config.toml
head_dim = 32
fused_qkv = false
residual_init = "zero_last"
grad_clip = 1.0
steps = 13000
lr_schedule = "cosine"
Rows from block 3 of a small image classifier, named by matrix and row number. Rows with one number belong to one neuron. Each number is 128 + 32 x the weight over its row's rms, rounded and kept within 0 to 255. All counts start at 0. Numbers have three digits each. After the name is the row's rms in percent of the matrix's.
After each neuron's rows are labels from the 100 images, of 14976, where the neuron reaches its largest size: "responds to" is what is common among them. Only what is clearly more common there than usual is listed. The data: stained colorectal tissue patches (NCT-CRC-HE-100K). In brackets: how many of the 100.
# gate: MLP gate (model.blocks.3.mlp.gate.weight, 672x256), inputs 128-255
# fc1: MLP up (model.blocks.3.mlp.fc1.weight, 672x256), inputs 128-255
# fc2: MLP down (model.blocks.3.mlp.fc2.weight, 256x672, transposed), outputs 128-255

gate.121 114:172092119160155081168144114130133104211098145093120137082157102132145107075139105169146101118098176118078099118181145091136165190166155169054135124206134146097090141103133087129165178153120087128163181128146162126097076113117151152136114179113143154145140094090109131127103051138140105082113185123096115082194113074070159157174147136138128146124139139141154147199133140121062096087151
fc1.121 066:075145142140050191165141092166157143147137099125176152157119115188112068131154158140165143126172129144104139096122112150095087086140161168121127156160142157134148152179075118068149150046131136094119095143157158119146102098113120089140133094133176124229112078123180101158097140154132229051096118153137090148088136173168092103123099141090083154063129177106137164147082169190091151136122
fc2.121 060:095163135109099183200134093096105135185171093115160069147116157162141118087141139114171148064155142153148144134138155157124113035084159130075160180174130119128110133152072099109139092064158113125155099128113092142142111138059059098115115087074125229126126146119116141178109154105131110163165093116076091117163166152122138075132163150094125085092126178074119142093131163150151141135095
responds to: tissue: debris (62); tissue: smooth muscle (37)

gate.443 096:120121170122143185121139091145115120137163162126150119078101150144176184072123146174110150140099129140184165143125136124140139110108113095093164109120163124100134106152146118161122097157100096148139137063123089067089107097112082073162178074148178093101164178116133119069189105097097108112109083149083133117149134015137159131102182100171130113104201149132103133094109143099153132115159
fc1.443 151:135083044172137116130156090092107077159084118116118121088163139097098115089123130176126098160139107120087053091142192171107113116147159215121127173133165157086140121100122148113135130126083077101098157101086105098084089138125135152167087147168140127152106109127123156206113150119139141128147145163141098121130164193067142126125110137149083148086116122122117129146153104194117109207100
fc2.443 147:098102135146086152160071135171098115160135090124108112136165162099155099171080163074110124126135088145150124118169124105189148124098071112099104143156073060161177139167070170102164121133099209162194166154199160086189150162193097102140115075127147150093173122118092078079102174153094102192110191127116154151100119117105110150071138155128114126114136136095156172123136083104164173060118
responds to: tissue: tumour epithelium (34); tissue: normal colon mucosa (33)

gate.355 092:116110182124202117084084115101094184147118161077165096073081119205159127151137153110138140127084131122146152145098135096132187181138087104112160125148135137134119089135142108162153166118148144122139133107137148106051128039104127157132208118086098144097127133129187096130162119129089112092147126122089133147191132076124088131143194116130076188131144117181111136192146177143124147118107
fc1.355 117:084158090117112130118112123162165090107058133116100111134145101119121061156137098083150087145136103112130142087100122147097140147130124140149142127106110137175098122125109114095167158152093162108107129139125121160128175105133172199169130114157104142138124095160127094126137136157162179115086121087184160124086093205147086120121138188103079190066068097180109161159139108142115098095064
fc2.355 122:146092069154129127098143146142112078146028136170117157150129156094117082125131115134139107173120089125114151059150122135133104146184140169132086148139062114156092191111093147089173170183097111189140134119132138101155160115111177174163189199125075069126102098138080139147097192143157144149121152148138119192099098156150078099153071152135084123111080124138125103138150094190137178145136
responds to: tissue: tumour epithelium (71)

gate.564 113:156096132164115090142152114145172126217093140080123148082167081170159119086162103165138114085104175120096112108150126093136150183139155150062147118205154131126063102116149099144175190128097068124161165123131166111074074109107196173136137188108165132150120112130139140126120053150174115097070183130107115079181113103107108188153121123125112131136119151128165115147134145128044085072139
fc1.564 077:157119091101118143189143093213138116144157130132146154116159158111111125095226080114136154113098129134132122094092069133101070130106158159161206136170158142086097085121146100055100117091114062111114077095070100093071102112153143133156131177126152080128131172124135107155119120113125164075105084069141117156123148156130112125098122179135118166122114156139143137144098100151181071144114
fc2.564 076:118154146124135102121107116133099161144224077101163151126107113155129129133119168089136175093084111151178181161111071056118153115081111121151165148119118117189159106144189151123159132083112135106123098115111160108114146082108088095112164133094105141160068079058116103130089138186118135140158097166074095183099168106151147100138136146076112132125120163094146180120122154193114166179091
responds to: tissue: smooth muscle (59)

gate.529 091:123090149111135087132142155103113130157094143117147123074118116185119141134104127152153147117088140182133119178131184075120130115147121131094099148187109156126118183099139106188148177110139130146138188086151116139141107098146140130119131140062094151107121069112089100157160110148080081128165139171075129138203124059102153124153187087177089167114173138104106159155154143155097180119109
fc1.529 127:187163088155108130118144109176095165153160099110127112159184189131094097071166144195132106167176144119109096093123112114117129161113168212123147170118152202100160083119180169121089132162107113085127143169099159152112091172163126116159088161150135137141149196157143182134080111081153174115146193080178075127129131130134118120134113172086174164141064081186149139159145113129160107139130
fc2.529 122:205110106180157073101214185083120125146141120097120120168141103084115127122077144139149127152121120103144051070115122069194085099100156115136131069093075130105093133110210129103127104108140120123109138152167071123114133142101081155127136121170121078143105104134133087142072129164163116134154152142161138068130102167113148084087101134121152130157107149071140093163091141134161133163188
responds to: tissue: mucus (91)

gate.654 091:147090161113122055128136125110116164179097156086133158085142106179143116092142100148165104131096155151125128125162158093132179162133135132054138119204145154162070146091139101181181183177127105118169177115147159116124088111110132144099123170082128154169124098089101101099109070166120124095110159136042129101193108081073110167215147103154131136121150145120136150194091155122051143088116
fc1.654 096:125090152100086178186128101173118087116121071134148136178130160123064057102173067127146128083111148178137169123160135124111051086172151183147050137194139176147176173080068092104117129108151137179133133114139113143159107080172147132150163154094089152111159093163101152173130125124124167139160113125110107136102105144199110163161135127144062163080094126150142167128125124189167111107109
fc2.654 095:083191163108130108118144096089142129132155115106161080134092081169177157118092145111147162104138128165149176161131154093150147099134168077134166123123117111141126134146108076152148116088108109116116133114134105146178129108055075107142158085137101134118081072098137110148075109199121144137161097197048125086125123124173172084134140145056069131083167182075146157111123174172106163137121
responds to: tissue: mucus (67)

gate.0 098:160130127148147127084167091100146167170123153098132184060073087135140167086148142187128147138099125126127151125145096105164170117121144151086103114154184174117062122130175106172195194133124072121123166084126152076073068106089137088154167145148175079170111128086124135086139102124160096082114108220075099127141120076127137147173125110140108113130162151154134157169109131150049110124165
fc1.0 074:143149070171139124136108194174147091136093171136097155128160062115116082108118132089145095164096089109144074079128130175110129172115166134102140147138133099200167146114155165137107104173107185097150150130151107119131157183161110192163131154124112157125134096115124100097150129145124150141118136107158158132152074136102124110141084100223108146098080098119127117144160091111108165121094
fc2.0 084:158156110080155071181116162118170146126105170152139150108122152128156159133120070134099183145109161148115105120088076118115117129201160151157136121177170079117118120126077104126120155112136071161088125171016098174049087107074108139067076187145088133091114123086096142184120132126131079165179070140138081161129181122118122110156123099152114115147121146128104124136063126162165085169113
responds to: tissue: tumour epithelium (91)

gate.635 095:130100156157131111100118068070142129142090112139088123086169138112194157130175124159162064093153105125128136084149144145117147120178113125102157134132119100165128080182095133162185154160116150144117171149095082053105101134118133180169142148132204135118100161135115120126181107123135131127088107163138156122104142124125131203104161158152117149048169114096098090126172098095111155109111
fc1.635 138:115178116202113072057191169129123150152089188069143159167141095099114094072072157134156095181174106138105055131111098128175140152098187177109095127101101143089093142107180115142159187139104136123114166147130163176118092188111119119103107167174154084158071121154167137133099127144173132143095185172154104139114112162102122121151052095136119154115086135112136093161128158136114141143168
fc2.635 138:081079150096151127108061110103135142129198120100132183111104160109113141167107116105125174141073142173173178160123122125114141119149044132121087110107130066144156155147147130123158142176084166138151162116129179078096168129177083089102109106103111151133166114078084159077132156136104110170137123150116097198122148071087148191090145120156126101173141081112098124123122110136130145113108
responds to: tissue: tumour epithelium (64)

gate.608 103:202103132127138131084123119093136120129092102111138171092114115154123162146157136130148135147080113116158090121086096108110094082116088112139137077135116097106081098144128112112186132090171118184116118088075147027057095070098104115159169137132162081154097121149141098156146126185148094111107095202089152169132134168136103171111135101142083126130163161112081113156135162147128048137090
fc1.608 161:135158120110131102170091213157140115126102104162130159150219080145103143145117135049175089137101159101097080146120125076159111128047066057139186087159067040150101129148133104061184094091193161156120109150133129110124188123114165154114104100092141132133144087147172075130133171154150105139097130109145196125136111151104135064057138158141169090174117157067139111128092112126126103120125
fc2.608 158:149138136140075156122141126155130171127178124074132160105104158137085103074185158184113139147130166134140101120104146127118159161127122154146186140103171143094122062103156169143075138148148081112092072096118145130158074131134087128106126169115176175083118152079158144137150114111154100125115148092138165160133176150074083178193171104123126133112104105171111146180126157101170117140122
responds to: tissue: debris (61)

gate.159 088:114086178159088071116148138147097154128100125168114178120167117161151138110158143136207054136124129147104135136157139113102125162172118139136154127135141123196123112169135168202191158137133167141122169144112147051110078155149165151101099169044170141170122138134120101148161128126088153149130147160114169115136155119090140153127139107105180138089151133086142064146119127122083174104082
fc1.159 113:146133141062115172139076135113147146113167137166174134089066174160106127173174121155098178108112160139160149125119140096083109105124110100155143124131161162128138144106111134139070079099170093129140086077085126143162111080143147082115109150099096177140161111098095121149116095148089107093171051093100089109130137094159111112165142114109126127195127136168121176121097096158130107140092
fc2.159 119:088115108119153122127123179137076157106057119096133093102135106175079107148131156108124102136123099105095162131065122064136161170066122107155112137112078154113074128100084130105161185129150131187083087087141107152138155094176109235107174105101126118082102133196168096196182192121124141122137129144154181186133117169148084088126176089167040194120103108176128141132220170153142117151108
responds to: tissue: smooth muscle (83)

gate.55 092:156128156119163082102130146132105140120115154083157134064060056128134164115086159124094120135082183144142127175162117073097159168140105120126088094154147097104068138092152101172122149137158132176120142067182144090107135101163118114071103125109112147133149097088142100137167068170097090102084173222095147096142107082102122168163090044182143128145167127124153134165110158098098128110123
fc1.55 153:092097105101075160148124086131173094149119096193099109143179191145145088102181064170164130084169108144111143118174170172142110112164162157110185189141150176139187171163074145114132082148101098082173107159094137141155099145096160153167143127090142161164124167140098171111101143107161194116159110055093093083163122121181147102120164189101121133093132167115129096079148079146115114103158
fc2.55 137:176100163100132086101131131133138185123122149101161200076124117151133138135135047161174168148060133137117090110122107066148104164140094141145130053115175117146089131065155110155094174156117124083126153161098171147117132143129161148114173181098094093112192148135114085092136072136139153069132078115131147080138147124078115146174125083170171185173155116125103125201084093105142139101137
responds to: tissue: mucus (96)

gate.421 090:110129123181138108114095192115126153149142106068123128103134021145122086171104174092138105105084159105175081112118107062108134157113096068126137120167086089164109147123094133152127158136157183087164172112218142147133163113097142174116143097138122162125112070125161052109123134176077158104064171139120188131136089123131110131122098098098105167089126121096165153162151151085104155097085
fc1.421 148:125154185119119143154170113132111159128109153153148128138080143127155175101122120133127125124152188121115181112173116118152136119131148143113068065161153164113064116162160096157197106086155128166108112084081138106108083106121145063124152119109118083164149187132163127143140097150124097122125070119120109141135105124171103113159162140132182085139129181147115140119035129102107129076139
fc2.421 145:175170156128118134175145143095185134142136117140107162133138025138116083163137108097167065137123154118088126164156132150144123106111133092111156106166129128131099157165146082119145161058179154112135160152151150169104132122044172097148111105123133127153113074111175097111101082171164168073095126143077136081144076128129152075170068178137151112117141176120154116186102143132046119091092
responds to: tissue: smooth muscle (53)

gate.220 089:096162201127160159118074139132089168099128164127161098137095110158178189163115174083141111156163154095112159123120126111128142152124073059123086097132115095108064059162161101151153104119124120141147123088127140113104168097112122105134164092155147151131139197164205099122154118123103092109095126127133160119121110109154102128106180127098134077137135121128111116097113184077120166098119
fc1.220 142:135125184138159166164122161128134101101147142127111136146072145104122126113132103131133123131133166158144119152196100098132128070148091103131080045137144081130141157113163176148098113100161104158157166163150146122101128155155095055119160105125088116133202168116116129084128077098142096124138134157099128090162111055117207110096127067157188107176160151084183133097091093054132151056144
fc2.220 144:167143113094091077069182166102119194127084150162154161154123069150079150108143140115112096138143123093151094154057165130093109174130166145156193152059135163158085113118172124135112151145149103105091078090140119137122122101086162168105093190111098128117081101139173151158139132118161153109105128099158131176085125176119116153183112090139143113149137104141106069171120178167116107174124
responds to: tissue: debris (48)

gate.320 082:135115055114107109138161102169136139201175131162168162110148119131100109070144122158121155150111145145100143123098119116158158148101198173100180156140132181131121125105173127088144129128098063095151115098079173134117059109090153086197074170155138118168108078069072202129056135127156133110133117115109048138088141134132158093201091136097128104149102170151159150128094122183080091166182
fc1.320 129:138100131176136109135099151067161155128043111086068150086131051129131109200105119075166081103139112088084091083118125127096121130143118118152082137128089068139067118153120111141181193156133193126107145139150103109129152153124168196103127147147145182127090080161148076123122135136120109133094158166141172144126140140107104179153106153096127112095140064110125142182134122127074158121080
fc2.320 125:105128113136085146139154137186178110128139144142062183122083080144114108100153138141062144119155124128084152171150138161083109124116149159109131151139162133111166151142101092133083153175105091154128111153160236183187089107139121093153128148153139141150129147097100196128125085110193174093062082122107088135171131098144140117157086083108068089164166162133163126176108172120094095121155
responds to: tissue: tumour epithelium (41)

gate.464 095:203146153156166100085177137110080150122124091091146126143110098152143159117132143144106121123077104137151123131097117062137124134166115130141112088110143108127129102129140112158131144131164137160109140080131082079110059117136080178088174146095115048110109083129146084151165129210095111124157113216109170144121125134119122170136161107126129209117136114100116154155159149158161132145109
fc1.464 140:136108112145084124112152193132112156129079118164125205074143079175104160130092165122122121144092093081115081150078132122092147178119122126169153193101109117145089105152090171164155147146122147125069068079121127093143124126119117189127129153085145138119090107158142093180147162116118154147094082177130208181122188165081116158137145105145107150143177079102050118165164135155116148170112
fc2.464 142:145116201143130138138122179128104128123161119148118156163157164096123116156099140101187131080145158117166076122160124133116056092128112079120122105128142097131193152137157150145099045114135148079165169160165079067112136146157147090114125144082100137173147114117098121112133114176081109165189143143100146097134132101088163100080105096111192125118101150077176083087095110118164184115109
responds to: tissue: cancer-associated stroma (71)

gate.213 098:111062201103121133125089146136126141157127123138123130125125124175145136161148110107148114064096163126145159154184147069147106152144079106105124084169121086175145142171126116139134124153158144124221146141181140112115141084110141158104169132075087137172148128130140093069138112180119153097128131134054166098167080039179117132117125114128134108126157180104174089109127135108104153010132
fc1.213 152:119095160100096095115158145083112144147114118172150163168142135104152154131125121110165170077079091173133175104104153108157099109148154120170143125116130139199186183119086131145144120137140175164130096126152104106153136116104156130106107160076092081152115097113079123121134166183087140123145100155077159135053081140171154111159086101137138137121142176085145091112097082181134174114137
fc2.213 146:060138145116134185191081174209123125086120146116088122118120144138143130155095163101079178144129131097088171179145077095116153138097122104111101177153119083074185139143075138117081115131114161149165120172124181180133159137170080076139126072102144177114177186119121141113125139075086129158123086120138103150139155114144131056055103104133087106194133140105178199078144108098112133100120
responds to: tissue: adipose tissue (38); tissue: cancer-associated stroma (37)

gate.586 073:159103100086107069083100135127157156138097195135084129116162155163136143148183085159126138074136174112133132126146158163078151140131116127064170146125130173135093105084204149175145143207118075096155121108094118139085092147124179173138097174117157187130093069109089153070174089142124087113097151131078093110168127067140109201163143071118166144122161137129140098139147169139095121117131
fc1.586 086:138144115141129104106146172106151115112096156103123135141136142134135128130093140127114122120179124115090098183120114114103168086113181125105143172114105130115171090090136188165100183146089085112120148175117128184147122142182113126102109151162123150067080124121083192088164125102145081161135159144145092171165120100113164200132091088134140133143099091161107147150176133128123163151129
fc2.586 097:086129098095200127097072138108142129149129105136117107108092090122101156179100080095133111124119110139181142164200146112032142161148054125157114088111121111146097154162099077083107113160155127155134163196117165179125208129095127170087149062156106162138134105103162141126141122095157219150144103105142131100129135097138120109102105160159102066145172100104128067134110144146108078149133
responds to: tissue: normal colon mucosa (52); tissue: mucus (28)

gate.352 084:095093198141132131130099085112108126193189138135166104068126155127201141091088122142090126131148151169204144168188146140123160132143154143084125151148172157107187088139103140189108127150107068104184162119123086144071102099108105078116098094177141144096164165104129184096138099097093151139140172135091108087122146066130199179115134160138108121055153176131128153105153101095119159100176
fc1.352 130:079140097047089164197086095172137094086140127156130108169166140187130088195153087086154081103141158106140122159137191144107076144154105090164150145153092091139146125150099124083080099103161106144144078165121094163167155121092157149112134116088063179103149155156134124174185140108127124162144106031134123106136140156161103096108160147127142111118120135144142090081091142154130121131096
fc2.352 122:091177118140147169172124122154124132095144117056134090095071115082148112107112100142091128162111128169127159125124094123107142127133129164101102104145174128099097127081103106115105156105145115153110158069133100150100099114134050133093154101176137103047176168160127092161122071101139133108111163150160135151141103140092111136158156071156057149108122093175114189140141163086145131106109
responds to: tissue: debris (42)

gate.118 097:170085138143149086123135106090137135186130120101116169086154121159130126093177106153154103103093165149117106118175161108122158151186130141088140107225174155119101130098171113152184165164119106129174187121130180088091085109108159151140120172105137145166139097080128127113116068167134135082116175157054112095208108062098119170182138111138128122131166148134141170201114136144086091091129
fc1.118 098:095137163096153135097121180107115134126077155139144069133063126158139192141043169060124103126144144085193126137129114092161177177148114067103079076126064092135091134140097091112169148138166122184128087129134115129142165111095131130080122079122118147147116138152161074097161104146125053150091126154126185074125052092182088103092150086115137112127125162101159091098155148078096115082158
fc2.118 095:165095097145152115139104121158093115115060143184114105199156193083094115174112090115134081170181142118164100092173143157116129151153079151141098111126065121110122158133171166088132077144149150120140118140123081094138163113151189148103140132158076086105142129178125122135120181150129097151168180100135132095090074135148066144125097183129204121097088124148114085117111110128174124111137
responds to: tissue: smooth muscle (43)

gate.456 104:160094172136147069133144116097138133176085165100136126115137103184123114102136134134178114101078171125110123139160198078136148148150125134067116109212128150160091152075184118177195148173127124094157175097150148142138100082125175162136156144091119146164126050098113120108147077174102097072122142142045123101181092059124120139169143091106162175137142156132161154186103140148055144097144
fc1.456 074:138118136142118109085152138085152128143066161159106169081131094118149197127083147152119117136151139087079122132111142125144152137110154108098146076081174098101068115183129132165208145152130122147138155130138119101138124172086110091125099170170186097156107132117142129100119102110132068102111085177116193068135131098097173128188128087127164071102145131115143097120114137106094129133175
fc2.456 072:106080149154101155159096154159136100127065173148091140104172157118121057146131043122162120123146100113102093100139072163114063086146112190130078092151118105112126160114082138150097149178128132167092129147124097133096131153162198139130157169107114124119132204206108155129169128078133106134101156114146142151159108096115152183154103126183152157105102122145124094100164123095111156088122
responds to: tissue: mucus (73)

gate.457 084:176126139126145087115157142129142163152116115099158181080084059168076116109124158137112135120073176151121136155118159053125167131117123123101084085213119108147087156094152098159175173119148125139159172073179156145122132083117131124125160110094083112159138047079135116108106096189109150088090139194046144138182088092103131125175128088126094178138148150095154196179113120145086138131140
fc1.457 101:072136153107149073117121137099085164136095144111156161104099088152131136135082134079143069181106147143122169145139153098111158155100099122117062063176087104205100119120140107142175171107155150189116161094157136089105155070127152119093137089078070118099151120145135093121174145143124122168122148181106166157139108133116109119135144110137143098088150134143118151150094128122072144121111
fc2.457 102:068117099087131122150096119110112083150116120153119072119109146118125086155100095056116093120136091157151192158166163208119129130157100125104088176152112124130161155130105121124173132132112158175142128109141099121135155106177145139065067094129112195112117100149112137130167160120096109180140184167103133143127144105119141160149139166150104077083154095120125153113135125153069134121066
responds to: tissue: mucus (97)

gate.334 083:090055118147087123124110099099144086150071097158091143078140102156166113129140099136062069058122107127120160123160178156104163171161135111150149140113115094214122137144058141138188135188091144163127132123208116073148116107107194185090125156090159140105122109130143120124196117115137171144049146143100191126145126108114123210128130139139093124074182102104098106104171082139061136107101
fc1.334 110:151099089140129120151112145136167096163147083079127147177148142056114080109122102114126114119125152203134110093166079155171082092137124142079120083158117120121107171042119125089130128099130143145181176159175109137144150147135148142078093125151127123105173068115095144116150106161168176134107190183138131099105111148121146157132078136134107123111104156103168109125112127102121118085167
fc2.334 115:105080059110147141138100188147104154177128106071135125045087104131138137098103142139108146161083114155143118156132140052190207165120081128091118135170136101135080122111108179129148211158118152103118151118140178105124167146169104159081135117132136176103184114095126112130089181098157108163087165154176160123167173109068139120133134086186081130145183082127097157168143130118079107138121
responds to: tissue: smooth muscle (63)

gate.236 079:151121158127179078086152128113091132118118140120177098074144121190184190123141152132125097151132152081109106156096133101091142102136123096150125104143136136115092065171156118161181118078153112151112129065083110053084081063111160159161152117112150119185090126156162096178140115178146097114139104149050164123201142124141093161109148106124106139149161145128099100155126143161114069139077
fc1.236 119:144118139179158136137157144102126173115116141113086183125114109081132080119083143129139098122116136131168102057127092147114108184168167166125079123099140120137145176090094164152041180149135130122113139162139108144126120171175148128078127197130141139075138125134110128130157084113076154113113135150206146140098138149080144148202083127155166136126111072166138125147130113096118157142120
fc2.236 121:144203143135114125072173150136137119175166157161112091163137113126165137134094175102152139133163095084177125104110122129162109121070204119056137165069109162128134140190187095149163117119076118070129111131153094141127150132137134078210127115169113076181084131165128145138093124125111113128144176115155058140101083094163162079089103181104148151153080149109146136073127136127070156126156
responds to: tissue: debris (68); tissue: cancer-associated stroma (28)

gate.601 083:104145153120111133140105127125133112125074163120113132100097073099133128117055107114162144124100144168105158176136122105092166167142118099128083118163152102134097171076137128184131190198092170115135175088136148143144118126137112118126133134090135177106157109127076104118111080131105067142086173169134147133153135091097154166139130032155091091122198095093108148110098194111092177065130
fc1.601 098:150120113129130136162072131120138101151149066094095144147070077098082078156110120077116183119109163162103110172097134101160119087100080119131086140178112110099140167103135076063106176123111139152141185100161165129138174113136073105081146111101116151100122066112080131118091112152148096145155169175115129158107183137120153174118082098104087114144135135082149184138168178157138152140109
fc2.601 097:083122166129133078130174149172136132168087138150113053086117131129175118084115135117136104101163104099136161161196145140129168182104163196065123172146083128088118106137155124119110158162124106109115115089132096109127066126178138142141132124108121120170137140135126130138131150114096075125116143095100082116150132099162109099120146166148123159130111142113118118127155091173108197109143
responds to: tissue: smooth muscle (47); tissue: mucus (32)

gate.409 111:165079134147141073157142109126133125199106123081103147092127097134135107091160094161145118097087172140092133118177144092146159164175148161079121115203142125133085151089150095143160200172126102131177187102119163126084084088142156138137149170109136147161143098078100146115114061152134093090106186135084100091180104084092131184174151117139118136138126156144161138177130157114071111076159
fc1.409 075:122091144127100159166103130174145125154091058080135144145134162124116112128191124136132193062103162144111153084136178106141083063111084144180122183186119181080126170125084107093162074068127182148134096120187182143171080107129134123195144089119128118165129094089081116161043199164139144092154134121086070138149137144138105072131135116128111153207135170096185169162145125188168065111119
fc2.409 072:138136176100116105170139139153119105173116083118116064163133104148136120135121127112091176077139130127133137156162122118155121079106125051118143156193087107169169140178101086105195104087119164175153153146152112109086138123069054105140117079095123153133109108116138085159092136187121099162118167146098135122140106083128135101076140184073100115121168212033159157082120133121086079107122
responds to: tissue: smooth muscle (37)

gate.180 095:124093091167116142107165126081153142137145147104121174112077105137094136105115148129118175136168130119092097126128131133131089103134199178121068173118166150097133121126119133129109165107090080076092098148124204164131098138134124082126081188183130139154091110080092191148045136115125163108161123178131067137132182139119170111187070103090132086146138124130168147168119134182086139186158
fc1.180 143:053100131149112119127110178121118167157133127100109135123127103110136099108065134085130098139167158177148125186147149149161153170136122154104104131119114085159158122091112199168113189165114170132125133154148140149115167172156145132039078155115158177060149126129129147123195151071081151207106168154148148126116149132034173154158119088175122090082150101114105080130139133082077208130147
fc2.180 141:190148168177084091125136171164152123126137138155083114183173128150081101158166151136151126102169137067085081086120083099161039081126143094107146092121089111086102138136157092111144103091176095166123100142152091148189093110159181124131156160096149120157082114191154100151127118171136134083123133114112161148137063132188101089112104130104164213136079185104184097148112131130139129130133
responds to: tissue: tumour epithelium (44); tissue: normal colon mucosa (42)

gate.631 105:145074149130125086138132128072168109213083144103125146076120107159119125094139089188141128095107167128101112124165162074130146136187137154066115098196146114153094153096149110155196182143104098129164178113140153091104118113098131142135140165087118147149141070089127129109113091155142112091096152165087138090176100073108153192195137076137124142105181143091139116179090151129070120091134
fc1.631 080:137103176087078156155119100130149128092112175114147156149169197154087088091153087172175136090155143205111107125160140150116108091147116158076124139157180150135125133129170140196125119118082101086135170106054135173074089101133146091134106133102088096120147144155117162063132116146145149121167076141093104180154133132119148158141141162150137153049137111119064124124059135132115144106109
fc2.631 088:063142173144155133123132115135118126138152152042117125109092101188204147143162146093183186066131133126181133154109109051136091088155129158099119169134094101107159101125130074148097182131127123162141150156120152160081130084092067142109187109132141153168078098091142140122101105152103135110161076175091098061154167134173121073107138068052074123089129136103179114118156218192125144123146
responds to: tissue: mucus (68)

gate.357 090:118106155169105119126160148149117117206168148124153129098153118123191119077091125189123119146140175140147129091161139123149111168162141135059140096178176180142097121100146131190112137179134079119175185111151124099087103136136158095118113147114140137104160151142131100093115056114108139094106195137087140097160108107085152179171163103148169137089140133127138141143078145093071146063160
fc1.357 069:118123142135073138105161132174143121123102157142129102174160154140134114080092155163104169154147192151161156135140122165122108133135120115107159114144129181145119125053169093123079153134156104217150138182151178125133132144147136056102114127107169157062143194172106135120119071057168110129122205116114119123111106119104107192159118154152153128099105119150156133130079170092098138069144
fc2.357 073:150115121104167129158122109163135103134109078123115163158130122176116089159140144120057133112089160145148163201105152089161104130131105048110130134143101118173211141129093102069160167136146149173201165167247213078144189097136135132093151094116123094101125120130113119112129142174096182125137189148081172149129090108151124111111098123090070102174141160121185179134157102143116061115157
responds to: tissue: debris (45)

gate.134 087:198110142141136124128126137153159142128151076083080197105097116177119150139174148205116158068079130155155105137108119040106089111140092100092165120159157076086154132130109110151097145141183108172178168114157152113134117101153102103108156122072168134103138151109107101103192072128110153125129123170071156157207155064114143142101149061154101139137179121079130172121176186117151108094117
fc1.134 123:151160145144088119098124100141135122108116095121057141182130086149111145157199129111179073153173107128099100176129121126108123123122099147135198143125125099136161115186133092128131187142131142083131170212110158157147126170120133144125144141109176128179099136151184136106127131149177210118105145099137138107122126103136149114117110160122066138093127074073149058136163163111119164114097
fc2.134 117:118136104134111162135138178174131117132085164117133133135126101166093082080084204122085149135131106102111088124112152072134176152081168121146084188135070162123069158108142134106122161146098111080142088110211176171189146145113089147125214135135118119157107099126125094163058178144149149102134183135107115145139114124120125069167101082111085161152110133134156164146173156128163158153184
responds to: tissue: adipose tissue (58)

gate.424 103:188125162194129122149153131168119161109175126052073189146153104118082096117132153168201108152113183138078108087127102090143067115133128183125116076139146099105131129105188091115103194079172143102125196148144199123150135152143111102107132159138152121133185141141135117121142073117138192068113174151156155085118158126070182137150082111084155105158122100103232166183098169111134121127137
fc1.424 156:090104062100105182147089083114205048131142199149118090131081127112116101139166059147110169123141177115131149119159154222150119089165136121107100162135157131116107197093120121105124099174061083099148140114087114171098138127117146115185123132151132166117115127149086198092133123097177089143089105113135098115128125116158180134123101101162106073122133136130101121081134138122114102133171
fc2.424 143:154132079158118128162146133122163078255127115164131137123206130102160114090144073146184108115129138116133078073110084141193122132086167124046204121172131115104100108131144172117160139109164119101172153140055090124102100136097129118189113194196179118140123118124099149140116141138173084138128086125109130094140092147118125108096110205090161132105067204141128082120119110097115086073165
responds to: tissue: cancer-associated stroma (44); tissue: smooth muscle (32)

gate.369 110:162112136150114121135141116142141129220104127077130140083128078148138141083139134170155116112106164126107122124165137061141158161131143147039154130214132126121064127140146099147182186132118093131185154124137155105101086113111136114136136155088174154154133111107127112077109067142146092113083156133073095090163098068096151148163145141134130125129167165101136124150113167108058119077168
fc1.369 077:157118103115094145153105103148140080097095095125099096128165192093085080136168101158081143034157151102095137124148148161075064087149156177180162183144126152133185167107062106103074113129119087137154111101153067148215083121199140161168119153108128142098142116147062174183077130140147144142160124115128099155104140142160123163108100142093109188143105112117176156090139104139177103149089
fc2.369 080:115136174145083095126163110129137094183140167080139130112138061131140123112125147122141179072093159130088139090117125091176136120100223110098115155152109115125126154116134069150170150099078157082141109116180108127170112085119127093149116106145134132146088112127111098106102080161120132070109138174100131065102099118155137123132087149094158148101131173087184194075109109175070151121143
responds to: tissue: mucus (47); tissue: tumour epithelium (40)

gate.494 092:106156126132152151144135052129149114171164149125187109072125125172196154125150111175104130100147152118134124049128140151129118135148167138087147141151200174080105082171121120137115116125079034083142134089110138140102089097079129122165164106173182094204116151119177129136092065123110173044161112119070099076197133109163097129144135147090151136097126168148125176128110135149115120130147
fc1.494 138:171134130135128081091152168138164149142142158127108126145120109154141132124168117098130180088083152086168179076123077074184119119113074057116169105154124080133051158130197101094196108118174162189157115103137114120108139106098133156167140115108163081140106102126141095092135147178175061096066115140124154131119065130158082121093119100104129150164139188084142080118129158109120065095143
fc2.494 138:158164118111107119088164086101132135145113154181160121134088126177110172093190116171141102124180138111141143124100179169086124131175175101103113148131185198123059121171122101167170100125185081138084087093074131118100080090071180117142140160091127135166045128165169163170159134116123133078138091124105131155150100149190084141200158088125152132113141158142062081120128170167048101172120
responds to: tissue: debris (40); tissue: cancer-associated stroma (27)